From a checkpoint of a small encoder-decoder audio transcriber.
Model: log mel input, encoder arch conformer, encoder norm layernorm, encoder activation gelu, encoder width 160.
Training: muon at rate 0.0054, batches of 64.
Data: trained on read English sentences (LibriTTS-R), 15625 training examples, 13.5 epochs.
Rows from block 2 of the audio encoder of a small encoder-decoder audio transcriber, named by matrix and row number. Rows with one number belong to one neuron. Each number is 50 + 10 x the weight over its row's rms, rounded and kept within 0 to 99. All counts start at 0. After the name is the row's rms in percent of the matrix's.
After each neuron's rows are labels from the 100 clips, of 14976, where the neuron reaches its highest value: "strongest on" is what is common among them. Only what is clearly more common there than usual is listed. The data: read English sentences (LibriTTS-R). In brackets: how many of the 100.
# fc1: second MLP up (encoder.blocks.2.mlp.fc1.weight, 640x160), inputs 0-53
# fc2: second MLP down (encoder.blocks.2.mlp.fc2.weight, 160x640, transposed), outputs 0-53

fc1.608 110:41 49 44 39 53 49 52 54 48 34 44 40 63 45 42 43 42 50 60 61 66 69 44 47 59 43 57 47 36 38 54 52 50 70 42 46 50 61 81 40 56 39 51 61 56 60 42 35 42 38 64 69 72 45
fc2.608 103:47 36 49 61 45 48 36 67 37 53 49 21 36 45 55 55 46 45 47 43 69 57 43 33 42 67 52 73 40 47 41 50 49 51 50 50 61 38 51 62 51 45 48 50 45 48 53 47 53 50 45 64 44 63
strongest on: the word "the" (80)

fc1.193 067:51 65 37 59 66 43 46 48 38 36 45 49 45 55 46 39 36 62 55 55 70 48 54 50 48 68 27 50 49 44 54 49 69 38 48 30 34 64 58 61 49 36 53 56 66 37 53 58 52 41 61 52 59 41
fc2.193 068:48 48 61 55 31 33 57 55 65 58 50 49 44 64 57 65 52 52 33 68 73 47 44 51 51 36 51 47 53 41 65 58 55 50 44 55 49 37 38 45 46 69 66 62 36 49 50 58 49 79 43 38 43 58
strongest on: the word "i" (50); the word "my" (39)

fc1.72 091:54 55 42 51 61 49 45 66 51 42 49 45 59 65 47 45 64 50 57 72 49 52 63 38 52 32 44 48 34 30 54 52 35 33 49 54 47 61 42 56 44 57 53 46 36 48 54 50 34 58 48 61 56 57
fc2.72 088:37 61 67 40 63 42 53 51 49 56 46 52 48 34 40 35 50 52 56 43 54 62 24 50 58 51 52 41 71 53 60 65 64 54 56 70 51 61 52 36 50 47 55 74 34 52 44 58 61 73 47 64 49 51
strongest on: the word "the" (75); the word "was" (53); the word "as" (27)

fc1.504 111:33 52 45 45 59 37 48 60 50 55 63 48 54 58 47 59 67 47 68 65 52 36 30 32 42 28 47 42 55 52 37 61 54 47 64 52 51 47 44 44 38 36 57 72 44 37 54 64 52 51 56 69 51 55
fc2.504 117:44 48 49 42 58 64 62 42 74 42 49 56 43 51 59 29 63 54 47 46 57 61 64 51 54 40 49 67 58 36 56 41 33 66 45 63 50 43 50 57 48 42 36 49 55 60 62 46 23 62 60 35 54 56
strongest on: the word "it" (51)

fc1.361 064:34 54 46 43 46 58 47 57 49 61 33 65 32 51 50 62 55 46 41 66 66 61 60 64 58 40 46 73 41 50 39 56 34 33 48 48 58 59 49 42 51 57 55 57 38 61 59 47 58 55 54 54 64 44
fc2.361 065:38 45 55 66 42 35 60 48 75 44 48 41 59 62 52 52 44 37 57 56 60 39 38 51 51 49 54 44 52 68 53 31 67 56 55 44 61 32 23 44 65 55 52 41 61 57 22 58 47 51 50 56 41 49
strongest on: the word "be" (34)

fc1.568 110:50 44 43 51 50 46 52 68 58 61 38 58 56 71 56 39 47 50 61 46 45 51 55 49 54 59 46 45 44 56 47 43 46 41 46 49 30 52 52 61 53 53 36 42 34 46 67 47 45 59 57 52 44 62
fc2.568 101:55 43 53 55 52 38 45 57 39 55 41 44 39 48 40 49 48 39 46 39 56 41 46 59 49 51 31 30 54 48 47 56 43 53 62 61 52 48 31 38 47 61 48 51 44 55 48 46 50 37 49 43 42 42
strongest on: the word "with" (30)

fc1.185 099:49 62 39 44 48 62 54 49 37 39 62 67 51 49 29 35 55 42 59 56 39 59 67 47 48 57 66 64 49 57 51 41 47 60 61 58 44 50 66 46 46 36 46 60 45 58 43 50 45 55 52 37 45 61
fc2.185 096:53 35 56 76 48 58 45 47 59 62 51 50 59 44 64 51 47 38 55 46 68 38 51 47 43 39 37 42 65 42 40 57 43 43 44 52 53 48 50 45 57 54 45 39 42 40 55 80 48 55 38 64 39 51
strongest on: voice: male (79)

fc1.286 118:60 54 42 45 49 44 44 53 54 54 41 62 54 46 49 64 60 38 60 63 58 48 60 46 39 49 34 64 61 41 50 54 42 41 64 48 38 43 46 44 56 42 51 62 53 41 44 59 62 37 66 41 50 52
fc2.286 118:38 41 60 39 46 59 44 55 59 62 41 62 46 61 43 65 57 50 34 52 35 50 55 55 47 43 43 42 43 48 56 49 45 50 26 42 46 48 66 36 65 50 41 63 38 53 56 56 42 54 40 36 42 48
strongest on: voice: female (84)

fc1.178 093:42 51 44 58 42 49 38 34 40 42 33 56 50 44 40 53 66 61 44 50 65 57 61 33 30 51 67 58 15 54 52 46 48 46 42 59 50 64 60 50 55 44 38 58 62 51 49 45 49 54 63 75 46 52
fc2.178 094:42 47 45 51 63 34 44 58 49 54 54 62 46 50 49 35 42 56 46 42 68 34 52 51 71 53 53 51 61 40 50 44 65 41 55 48 52 45 38 56 40 42 54 47 56 53 51 39 41 51 55 30 52 63
strongest on: the word "her" (31)

fc1.584 068:48 42 46 64 63 42 32 52 53 36 46 55 48 51 39 41 67 55 54 49 42 53 57 43 53 46 46 47 57 55 44 54 54 45 33 57 53 57 29 64 52 57 56 68 44 59 48 57 59 47 47 54 50 50
fc2.584 062:49 53 61 42 52 50 56 58 50 36 43 35 39 55 25 50 50 53 64 58 53 58 49 54 45 59 55 34 28 39 48 50 53 41 41 48 56 55 45 62 41 52 26 74 43 47 61 56 57 57 77 49 59 53
strongest on: the word "i" (43); the word "my" (32)

fc1.538 084:62 54 61 48 62 62 44 48 64 54 64 41 51 42 56 55 51 57 57 64 61 55 51 49 67 47 37 49 51 45 46 38 37 60 43 78 69 34 62 61 39 46 45 64 60 58 40 57 60 32 60 63 59 48
fc2.538 087:41 54 47 40 49 50 43 54 64 39 56 48 55 56 41 57 35 51 43 53 54 55 34 55 43 53 61 50 44 45 50 56 62 65 54 46 69 63 48 50 31 74 62 45 49 45 50 46 63 53 56 29 64 51
strongest on: the word "not" (31)

fc1.397 113:55 44 48 57 39 40 38 51 50 58 52 41 68 54 50 50 40 55 42 48 50 60 66 64 38 57 34 44 53 45 63 47 46 47 49 37 44 51 60 40 31 56 38 52 34 55 63 57 50 66 29 47 34 65
fc2.397 128:37 46 62 36 59 42 43 41 37 55 39 42 56 51 46 46 55 53 34 50 55 52 30 51 65 48 41 34 40 51 49 58 53 69 39 51 56 38 41 52 53 68 44 41 44 52 45 54 50 48 44 52 73 44
strongest on: the word "was" (51)

fc1.261 108:53 38 50 59 61 58 36 40 48 41 57 66 30 45 45 53 46 44 42 43 49 51 49 55 56 53 37 55 52 56 46 55 45 48 59 56 43 44 53 63 51 52 39 67 32 65 42 54 41 51 49 60 64 54
fc2.261 102:38 53 51 25 50 51 37 67 50 34 52 39 40 58 44 38 51 45 46 59 53 48 58 36 42 61 42 57 40 30 55 47 48 62 57 34 52 44 44 46 51 41 41 44 54 58 62 53 58 43 55 35 62 43
strongest on: the word "his" (30)

fc1.114 092:46 51 54 59 32 47 58 73 54 53 47 58 53 62 57 49 52 48 57 39 66 42 63 33 37 51 42 43 45 37 56 47 59 64 39 39 53 41 47 38 56 43 57 49 44 68 58 49 57 47 55 58 37 49
fc2.114 084:25 57 53 45 69 48 69 47 37 38 30 52 28 49 47 66 49 45 28 65 52 51 47 43 54 32 75 61 60 38 40 41 56 35 64 46 55 50 61 58 38 32 49 52 58 45 39 63 62 60 48 44 49 64
strongest on: the word "him" (41)

fc1.325 122:53 63 29 47 41 30 44 50 45 38 38 54 50 64 47 35 40 50 33 59 61 44 55 51 53 58 48 49 41 46 33 41 55 57 62 44 50 58 42 52 53 64 47 46 53 36 52 55 38 48 41 45 45 40
fc2.325 121:46 40 36 53 57 61 57 73 72 45 65 49 42 44 67 68 51 59 51 53 36 70 57 46 53 40 38 60 53 46 39 63 50 35 47 45 48 45 65 39 49 43 42 62 59 41 55 43 47 36 49 56 64 52
strongest on: the word "not" (39)

fc1.635 113:64 48 22 44 44 43 45 59 64 58 43 52 60 67 51 54 28 48 42 47 58 53 43 28 62 36 29 45 41 35 51 52 59 33 51 54 62 45 65 49 44 49 35 60 53 66 49 54 35 37 46 49 69 50
fc2.635 109:47 37 56 41 56 50 69 47 61 32 58 50 50 36 46 58 55 54 59 48 36 40 31 59 51 31 57 51 50 63 47 61 54 53 53 44 55 54 44 52 48 51 52 49 62 42 66 57 44 31 51 49 22 52
strongest on: the word "but" (28)

fc1.574 108:48 66 42 36 50 44 47 48 54 33 55 40 56 42 37 40 48 69 69 54 72 53 43 52 34 47 54 58 46 45 50 59 59 42 66 44 31 32 47 31 65 39 53 49 52 60 52 58 60 31 46 48 48 61
fc2.574 105:50 56 57 58 53 43 37 48 54 48 41 58 53 34 49 26 39 51 33 55 48 54 44 59 46 50 56 63 57 58 66 55 64 51 42 69 54 52 43 53 37 52 51 45 33 54 55 51 54 42 59 51 55 38
strongest on: the word "who" (40); the word "her" (26)

fc1.258 110:43 58 64 66 55 47 59 34 41 66 61 49 48 62 47 30 39 45 45 71 58 46 49 68 61 38 44 28 52 49 58 50 54 52 65 47 50 52 54 53 56 41 59 37 46 55 65 57 44 47 40 60 70 53
fc2.258 098:48 59 38 55 61 41 54 49 64 59 53 65 46 62 47 73 54 55 42 47 35 57 55 49 39 55 47 57 53 68 50 68 59 50 58 47 48 48 42 41 53 36 34 53 51 50 40 54 34 47 49 46 63 53
strongest on: voice: female (82)

fc1.97 062:42 35 59 47 54 71 33 62 36 42 47 50 43 55 43 45 44 56 44 51 51 57 66 71 64 32 44 49 49 59 56 49 58 36 39 62 63 36 51 55 50 39 43 50 58 66 57 46 62 57 70 58 55 50
fc2.97 068:50 67 39 53 58 41 38 66 33 52 51 39 41 44 53 46 58 41 52 42 57 51 51 45 57 66 54 46 32 60 43 39 52 42 63 37 48 63 44 46 64 78 62 61 46 51 47 49 40 54 41 49 48 52
strongest on: voice: female (79)

fc1.418 093:60 57 52 50 63 53 68 72 48 46 57 56 60 46 49 47 40 52 70 46 67 47 69 47 64 39 43 67 54 50 55 34 65 73 39 46 71 22 45 47 47 42 45 31 27 47 64 66 44 44 38 59 47 49
fc2.418 096:39 62 64 42 51 63 49 54 41 44 40 36 49 38 60 57 37 58 48 57 49 46 27 44 45 56 57 65 70 60 54 51 49 48 71 42 52 62 49 59 73 41 39 55 48 41 46 53 63 67 60 45 50 61
strongest on: the word "him" (31)

fc1.297 119:56 47 52 50 50 38 30 56 58 45 52 25 49 62 41 54 37 29 62 51 61 60 53 56 56 20 45 58 57 57 39 44 52 31 50 48 56 36 42 54 45 55 47 71 47 58 40 39 54 45 40 32 63 66
fc2.297 106:45 31 28 54 39 47 46 59 47 68 46 49 58 75 40 54 46 63 45 39 54 56 41 39 57 40 59 63 45 43 31 41 50 69 71 43 40 52 42 71 44 49 42 46 33 58 60 77 55 51 58 54 52 58
strongest on: the word "the" (78)

fc1.183 121:37 37 46 60 43 47 49 48 44 43 69 36 57 39 51 48 38 34 49 51 69 36 56 57 40 62 49 61 63 61 64 58 36 42 46 59 41 39 39 62 47 72 60 38 67 52 58 50 60 35 54 39 52 68
fc2.183 120:36 71 37 37 39 59 49 39 49 52 60 48 47 45 39 46 43 56 41 42 40 49 62 45 50 49 43 50 55 55 44 34 68 38 64 42 32 62 58 58 59 52 69 53 39 43 64 46 63 43 38 62 57 41
strongest on: the word "you" (43)

fc1.36 083:51 36 38 37 58 37 20 69 49 55 55 60 64 54 56 38 54 53 59 40 51 68 50 24 48 62 54 51 44 39 51 61 49 58 46 49 50 52 37 60 66 51 51 58 56 44 55 46 37 67 61 60 44 48
fc2.36 078:47 47 48 46 59 53 59 48 53 38 43 37 49 48 39 60 53 55 46 65 55 64 44 66 63 39 39 45 50 46 58 51 53 43 55 37 32 41 57 66 32 49 48 33 39 51 48 51 55 37 42 56 47 53
strongest on: the word "and" (68)

fc1.82 097:60 53 45 75 43 39 58 47 64 38 44 44 46 51 56 42 43 26 53 49 34 47 42 42 63 46 59 49 45 68 54 42 48 37 53 62 49 30 60 68 50 51 48 67 46 37 50 48 47 61 59 42 47 59
fc2.82 093:35 59 36 39 45 52 34 65 30 59 51 69 49 42 39 52 63 55 50 32 41 64 26 63 49 69 38 35 45 35 53 58 46 48 51 56 63 57 50 60 48 66 50 46 56 68 28 66 67 42 54 52 54 52
strongest on: the word "to" (68)

fc1.493 093:38 75 50 71 53 58 47 47 51 41 51 43 40 68 61 44 43 52 52 47 75 53 40 31 47 58 36 41 50 50 46 52 53 43 41 43 51 50 48 51 61 56 51 28 40 38 46 56 52 65 45 57 50 45
fc2.493 108:52 50 55 39 35 50 62 53 62 45 50 31 73 39 35 57 44 41 46 63 49 53 41 66 60 44 67 54 59 51 63 46 52 30 47 53 57 44 62 49 45 54 30 66 46 54 59 39 52 41 43 52 51 49
strongest on: voice: male (74)

fc1.161 103:56 61 63 49 51 44 48 59 51 38 57 66 55 58 51 53 55 47 66 40 39 63 54 46 58 48 21 60 45 53 62 52 41 34 51 42 45 36 52 38 30 51 42 48 58 49 65 33 49 60 51 44 40 43
fc2.161 121:31 27 63 34 67 54 55 35 42 53 40 24 53 43 66 41 43 47 56 57 71 45 37 56 52 42 62 36 57 48 35 48 46 59 52 52 61 51 43 42 59 46 62 45 33 44 49 65 58 43 61 60 52 56
strongest on: voice: female (80)

fc1.486 108:43 63 58 58 43 45 43 61 57 48 61 27 29 53 43 56 49 36 65 59 45 63 62 49 53 37 52 55 56 51 36 53 45 48 19 60 39 39 29 49 48 69 40 50 57 54 43 49 46 46 52 48 61 72
fc2.486 113:39 32 61 56 46 32 50 55 52 49 42 52 63 63 44 44 48 52 45 67 38 66 45 58 58 44 43 35 64 44 66 50 48 58 39 35 54 58 55 44 59 50 57 59 52 46 45 52 54 57 62 56 42 31
strongest on: the word "the" (88)

fc1.276 118:52 44 46 52 35 48 62 60 62 42 40 45 39 47 60 60 41 57 42 58 61 48 56 62 40 66 57 56 62 73 57 58 50 33 34 50 41 41 51 46 55 51 54 47 49 36 44 51 44 32 50 52 40 49
fc2.276 117:47 60 57 44 42 45 51 59 35 53 51 45 44 54 46 54 51 30 55 56 26 37 54 48 49 39 56 33 74 55 27 52 79 46 52 59 58 48 48 50 48 50 48 50 45 58 50 40 47 61 34 61 53 61
strongest on: the word "be" (38)

fc1.83 126:42 58 70 39 48 58 46 66 49 34 31 58 43 39 33 40 48 66 49 48 45 58 40 47 48 45 45 48 47 59 38 61 38 57 47 54 48 50 63 60 43 70 53 60 44 52 49 60 55 44 27 30 56 46
fc2.83 110:38 50 46 68 45 59 57 39 46 49 53 60 57 68 53 54 54 43 65 56 53 53 37 50 42 55 49 40 65 65 56 53 56 63 61 31 43 49 40 60 49 48 42 36 46 68 46 47 66 50 62 51 36 52
strongest on: the word "and" (67)

fc1.403 130:43 48 40 41 38 49 61 41 56 49 60 50 72 61 54 58 34 53 79 65 38 38 51 63 63 64 40 61 51 48 65 49 53 54 52 50 59 50 45 39 51 52 57 40 52 60 57 55 34 55 61 52 42 55
fc2.403 117:40 43 34 45 23 50 47 36 44 40 41 64 42 65 54 61 59 54 68 58 30 72 63 44 57 56 52 47 53 46 52 70 42 57 43 55 55 53 60 53 54 58 42 60 60 39 43 59 41 40 69 46 33 47
strongest on: the word "was" (37); the word "with" (26)

fc1.400 115:55 48 35 42 58 59 67 64 68 54 67 51 51 43 45 49 21 52 45 35 56 45 38 53 62 46 50 51 39 41 78 44 45 33 56 50 75 46 47 48 47 62 54 52 48 46 47 66 43 39 62 54 63 57
fc2.400 104:54 46 47 53 58 67 36 47 59 44 55 42 45 58 50 61 53 43 52 44 76 58 54 41 50 26 50 63 49 47 34 46 63 45 35 54 44 53 57 52 54 46 28 53 52 73 73 47 57 53 58 51 49 52
strongest on: the word "her" (25)

fc1.434 085:56 60 63 44 61 69 45 39 58 60 59 54 41 52 34 64 43 49 45 32 69 57 62 41 59 59 41 44 44 50 58 62 37 41 43 64 62 60 46 56 50 60 49 59 51 61 58 54 57 48 45 46 51 45
fc2.434 082:45 45 51 60 57 32 46 51 50 48 54 62 38 50 45 48 55 41 58 53 66 57 38 64 50 50 39 47 48 44 50 68 72 47 67 33 47 43 44 37 44 55 63 38 52 55 41 35 60 59 48 39 56 55
strongest on: voice: female (81); the word "i" (54)

fc1.217 126:30 40 49 53 31 55 50 61 50 60 50 25 66 67 57 39 57 54 39 57 65 60 46 61 59 34 37 60 51 64 52 39 64 43 46 35 60 71 46 54 39 52 44 48 24 40 60 53 48 43 61 50 50 60
fc2.217 115:37 48 53 39 51 48 29 57 60 45 48 49 39 53 23 42 43 58 67 27 37 63 46 58 57 68 61 39 38 51 26 61 44 44 52 37 58 41 56 65 47 47 49 48 41 56 54 52 50 47 49 44 50 60
strongest on: the word "the" (88)

fc1.158 084:52 44 56 60 31 38 47 45 66 46 53 43 49 56 37 52 56 57 49 41 57 56 41 50 51 37 53 51 52 65 60 69 51 44 57 39 51 51 64 46 59 38 72 66 65 34 62 53 42 41 48 61 57 60
fc2.158 089:54 55 32 60 52 44 59 49 48 60 52 47 64 39 65 42 52 49 38 51 54 56 61 59 58 62 46 49 60 42 26 34 57 56 56 42 50 36 60 54 59 66 35 53 47 35 47 45 45 58 59 40 45 52
strongest on: voice: female (87)

fc1.226 103:44 58 75 40 43 55 64 56 56 46 39 43 67 55 37 52 38 44 34 54 65 70 57 37 45 50 46 63 31 53 52 43 73 73 42 46 76 56 66 32 47 42 65 52 56 47 52 43 49 37 73 51 50 46
fc2.226 111:44 39 63 46 40 52 42 56 53 53 53 71 38 52 61 51 45 38 59 47 49 60 49 52 57 39 57 34 61 69 49 66 35 59 68 54 41 52 50 59 52 40 52 51 49 60 51 48 64 40 37 48 45 54
strongest on: the word "him" (29)

fc1.50 114:27 42 34 60 39 65 36 48 51 47 43 37 45 60 50 23 39 40 68 57 36 50 48 71 51 58 45 39 62 61 59 71 38 47 53 53 39 44 62 66 61 60 45 52 48 39 37 46 48 51 59 38 34 55
fc2.50 114:48 56 55 47 62 60 58 57 43 40 42 55 53 61 46 48 42 59 43 60 43 47 56 49 29 62 36 60 39 39 47 47 54 27 55 52 59 66 58 39 51 53 49 67 41 56 57 63 32 44 50 56 53 46
strongest on: the word "with" (56); the word "was" (37)

fc1.125 123:22 55 26 37 68 55 61 52 35 37 51 57 46 55 44 61 46 67 40 60 35 57 45 69 46 57 71 51 49 41 55 48 40 55 75 57 59 40 35 39 29 52 49 41 50 56 72 40 38 44 51 54 44 62
fc2.125 125:67 37 43 66 48 33 56 57 44 63 49 54 60 47 48 32 58 35 51 42 48 49 46 31 43 54 47 40 50 53 56 56 60 49 35 64 63 19 65 63 43 54 49 66 55 47 55 42 45 47 40 49 45 45
strongest on: the word "his" (26)

fc1.329 120:51 58 37 32 50 39 62 49 60 52 47 42 62 63 50 53 54 52 37 58 52 72 50 54 61 57 43 46 47 44 34 46 53 39 52 49 37 42 60 61 54 60 45 43 41 46 55 49 49 38 47 57 54 42
fc2.329 128:35 47 20 52 42 60 48 57 66 45 41 57 58 55 61 36 43 55 58 47 56 56 52 46 55 34 45 45 52 48 44 45 57 59 49 34 56 42 60 37 42 41 56 59 41 32 72 47 50 52 41 47 50 39
strongest on: the word "it" (44); the word "that" (40); the word "was" (35)

fc1.514 078:51 45 56 50 41 48 53 61 56 39 38 47 59 58 49 55 63 55 41 46 58 57 55 58 49 33 50 41 60 56 34 42 21 44 33 56 51 58 50 52 39 46 52 44 38 55 73 55 37 43 57 39 46 63
fc2.514 076:28 54 49 50 61 53 49 59 51 44 37 48 37 39 50 54 53 52 36 62 48 61 51 51 58 61 48 38 48 49 52 51 48 55 48 56 58 65 52 50 56 74 47 46 68 32 47 47 44 61 49 68 33 57
strongest on: the word "was" (56)

fc1.175 124:54 45 46 55 50 64 52 49 64 33 47 50 61 45 39 60 54 40 23 40 43 52 45 72 37 68 57 56 41 48 50 47 69 48 60 50 53 38 47 41 49 49 65 64 44 60 32 47 81 58 54 29 55 57
fc2.175 132:37 49 41 58 55 46 50 55 43 40 46 28 44 54 66 43 39 35 64 60 41 50 44 41 64 40 49 32 52 61 43 40 48 41 42 63 60 39 69 48 44 58 49 52 58 37 60 50 52 28 47 52 56 47
strongest on: the word "you" (46)

fc1.117 088:46 54 59 58 42 50 43 61 44 46 55 47 57 56 53 63 55 44 40 53 58 65 55 37 54 47 65 56 39 63 62 47 57 46 41 43 54 57 72 31 57 50 48 30 45 31 44 53 57 58 34 51 69 68
fc2.117 090:48 49 44 39 63 37 47 49 34 75 33 56 44 52 43 63 57 43 62 57 61 57 43 43 39 51 64 37 49 62 69 47 46 65 48 70 48 53 47 59 51 61 55 56 52 50 53 60 43 39 43 63 38 40
strongest on: the word "the" (76)

fc1.495 104:65 53 64 35 62 57 48 52 57 56 73 32 55 40 48 49 33 44 45 58 36 45 62 54 72 65 52 54 48 48 47 49 55 49 54 76 74 55 57 41 33 38 44 59 59 42 49 52 57 39 45 65 65 39
fc2.495 101:53 47 60 58 48 48 49 70 50 71 50 54 58 68 53 63 67 45 52 39 68 36 29 50 57 47 51 54 42 42 56 48 40 54 50 51 56 34 42 60 56 43 49 43 43 30 52 49 42 70 42 58 43 56
strongest on: the word "not" (28)

fc1.234 128:49 47 53 50 44 42 54 48 35 63 50 57 38 47 50 60 47 43 60 57 60 60 47 36 31 51 54 74 40 39 38 40 45 36 65 39 52 57 34 48 48 57 56 47 48 48 54 51 50 42 41 40 42 70
fc2.234 117:46 51 50 52 25 55 54 58 70 46 42 47 47 51 49 53 38 43 53 57 58 56 57 40 66 48 63 66 52 25 48 47 44 48 39 52 54 59 57 46 37 51 58 54 54 60 50 50 52 49 45 34 56 36
strongest on: the word "you" (43); the word "have" (26)

fc1.575 145:44 65 47 45 34 64 51 51 56 44 38 42 47 55 55 62 21 59 41 68 63 60 58 52 66 42 42 69 40 42 59 38 56 62 59 56 59 39 40 43 43 35 61 40 61 41 40 50 59 50 46 40 40 69
fc2.575 145:52 59 48 50 59 52 78 38 65 53 41 51 45 60 53 40 55 27 52 59 52 33 52 55 46 57 67 38 60 37 35 37 47 47 40 55 43 54 43 71 59 42 49 44 32 47 44 47 47 62 50 59 33 34
strongest on: the word "you" (34)

fc1.440 123:48 59 45 51 50 52 43 51 58 43 56 52 64 50 44 46 40 37 52 42 45 54 37 44 51 61 38 56 45 58 62 52 36 70 64 67 42 44 41 41 46 40 38 43 34 64 50 64 56 62 39 45 44 56
fc2.440 117:43 49 34 55 56 68 47 56 58 29 48 44 44 69 55 67 42 71 45 45 39 51 40 44 56 37 40 48 64 57 37 53 54 53 64 50 53 63 48 57 35 66 36 34 57 58 39 45 58 65 44 64 41 44
strongest on: the word "and" (79)

fc1.381 098:51 46 45 63 51 68 46 50 60 34 58 58 37 49 40 52 33 66 37 44 46 42 46 45 46 58 34 30 46 73 64 63 33 48 31 54 44 48 53 54 60 35 58 52 31 51 58 51 55 53 35 43 61 61
fc2.381 092:34 59 73 59 51 31 57 56 42 56 63 51 60 58 35 29 56 48 42 47 52 54 45 72 65 53 45 63 40 44 47 48 45 34 56 48 42 51 51 65 50 53 58 62 45 62 44 58 59 56 58 48 47 44
strongest on: the word "for" (37)

fc1.461 076:35 54 50 45 43 47 60 37 51 57 49 64 50 59 52 68 50 31 34 52 31 70 59 56 56 66 52 52 49 52 39 51 39 57 64 42 48 41 46 39 29 66 38 65 48 60 62 59 42 35 40 46 66 49
fc2.461 097:70 44 46 41 67 38 43 62 41 28 44 41 49 46 59 30 47 65 66 48 67 43 53 47 46 44 40 48 57 34 60 49 57 47 36 57 59 47 58 48 73 39 60 45 40 48 55 48 56 59 62 53 48 56
strongest on: the word "but" (26)

fc1.107 065:38 62 37 36 50 44 59 48 43 45 35 61 50 32 33 63 40 60 60 57 43 48 57 49 40 46 41 42 70 34 54 41 63 37 53 73 50 49 42 43 59 52 49 50 56 59 71 43 45 58 52 65 40 67
fc2.107 082:67 52 67 63 41 54 42 49 40 53 45 33 57 64 45 49 51 45 42 43 54 50 56 29 41 31 70 51 43 63 57 55 43 36 44 50 51 51 81 40 57 43 38 50 47 49 49 48 42 43 49 44 47 45
strongest on: the word "his" (28)

fc1.236 092:35 54 67 57 56 45 46 33 38 43 44 55 46 52 49 40 60 39 51 43 57 67 69 46 60 46 54 51 47 42 60 33 47 48 52 32 59 46 50 31 48 43 45 58 40 64 49 52 47 38 68 48 64 44
fc2.236 090:43 61 41 29 46 52 56 80 50 49 39 52 53 49 52 60 53 56 49 53 31 42 51 43 49 55 50 59 44 47 36 28 53 48 56 57 41 52 48 54 72 50 58 43 37 54 50 53 62 36 32 65 49 58
strongest on: the word "but" (34)

fc1.292 060:33 48 46 50 38 42 45 35 52 38 56 49 51 44 50 57 37 66 45 62 61 39 51 46 59 49 55 37 65 55 39 40 68 55 47 54 40 46 49 33 48 70 48 50 54 48 50 57 51 43 50 43 51 56
fc2.292 064:52 48 64 66 48 38 55 38 73 68 35 47 60 49 46 40 39 55 50 49 21 35 60 41 61 56 43 39 55 38 44 49 55 55 46 52 41 51 69 42 35 33 41 49 34 63 59 78 55 51 54 57 48 66
strongest on: the word "she" (57)

fc1.515 074:71 40 38 44 51 54 39 36 52 47 62 48 55 39 50 57 54 47 45 50 52 37 60 65 62 30 57 48 60 49 66 40 53 36 60 61 52 42 32 55 52 56 53 64 55 47 56 58 44 54 53 35 47 59
fc2.515 062:60 52 48 48 56 57 63 47 57 36 62 53 42 44 56 61 42 43 33 50 49 36 34 64 50 64 36 38 43 42 42 43 36 55 41 52 59 55 54 52 53 25 47 41 41 69 46 60 65 65 54 37 47 39
strongest on: voice: female (79)

fc1.207 083:41 63 62 70 36 52 37 49 54 52 47 37 59 46 46 57 54 47 45 75 55 53 56 46 44 38 31 53 55 41 55 35 64 45 58 28 57 43 51 63 34 75 38 64 36 52 59 46 52 48 45 61 71 74
fc2.207 072:54 65 38 33 68 43 43 49 54 44 52 34 55 34 38 44 66 49 54 37 40 52 40 53 61 63 48 43 33 49 51 66 53 53 41 57 42 72 56 53 42 48 61 64 49 64 53 45 54 69 69 56 38 38
strongest on: the word "for" (26)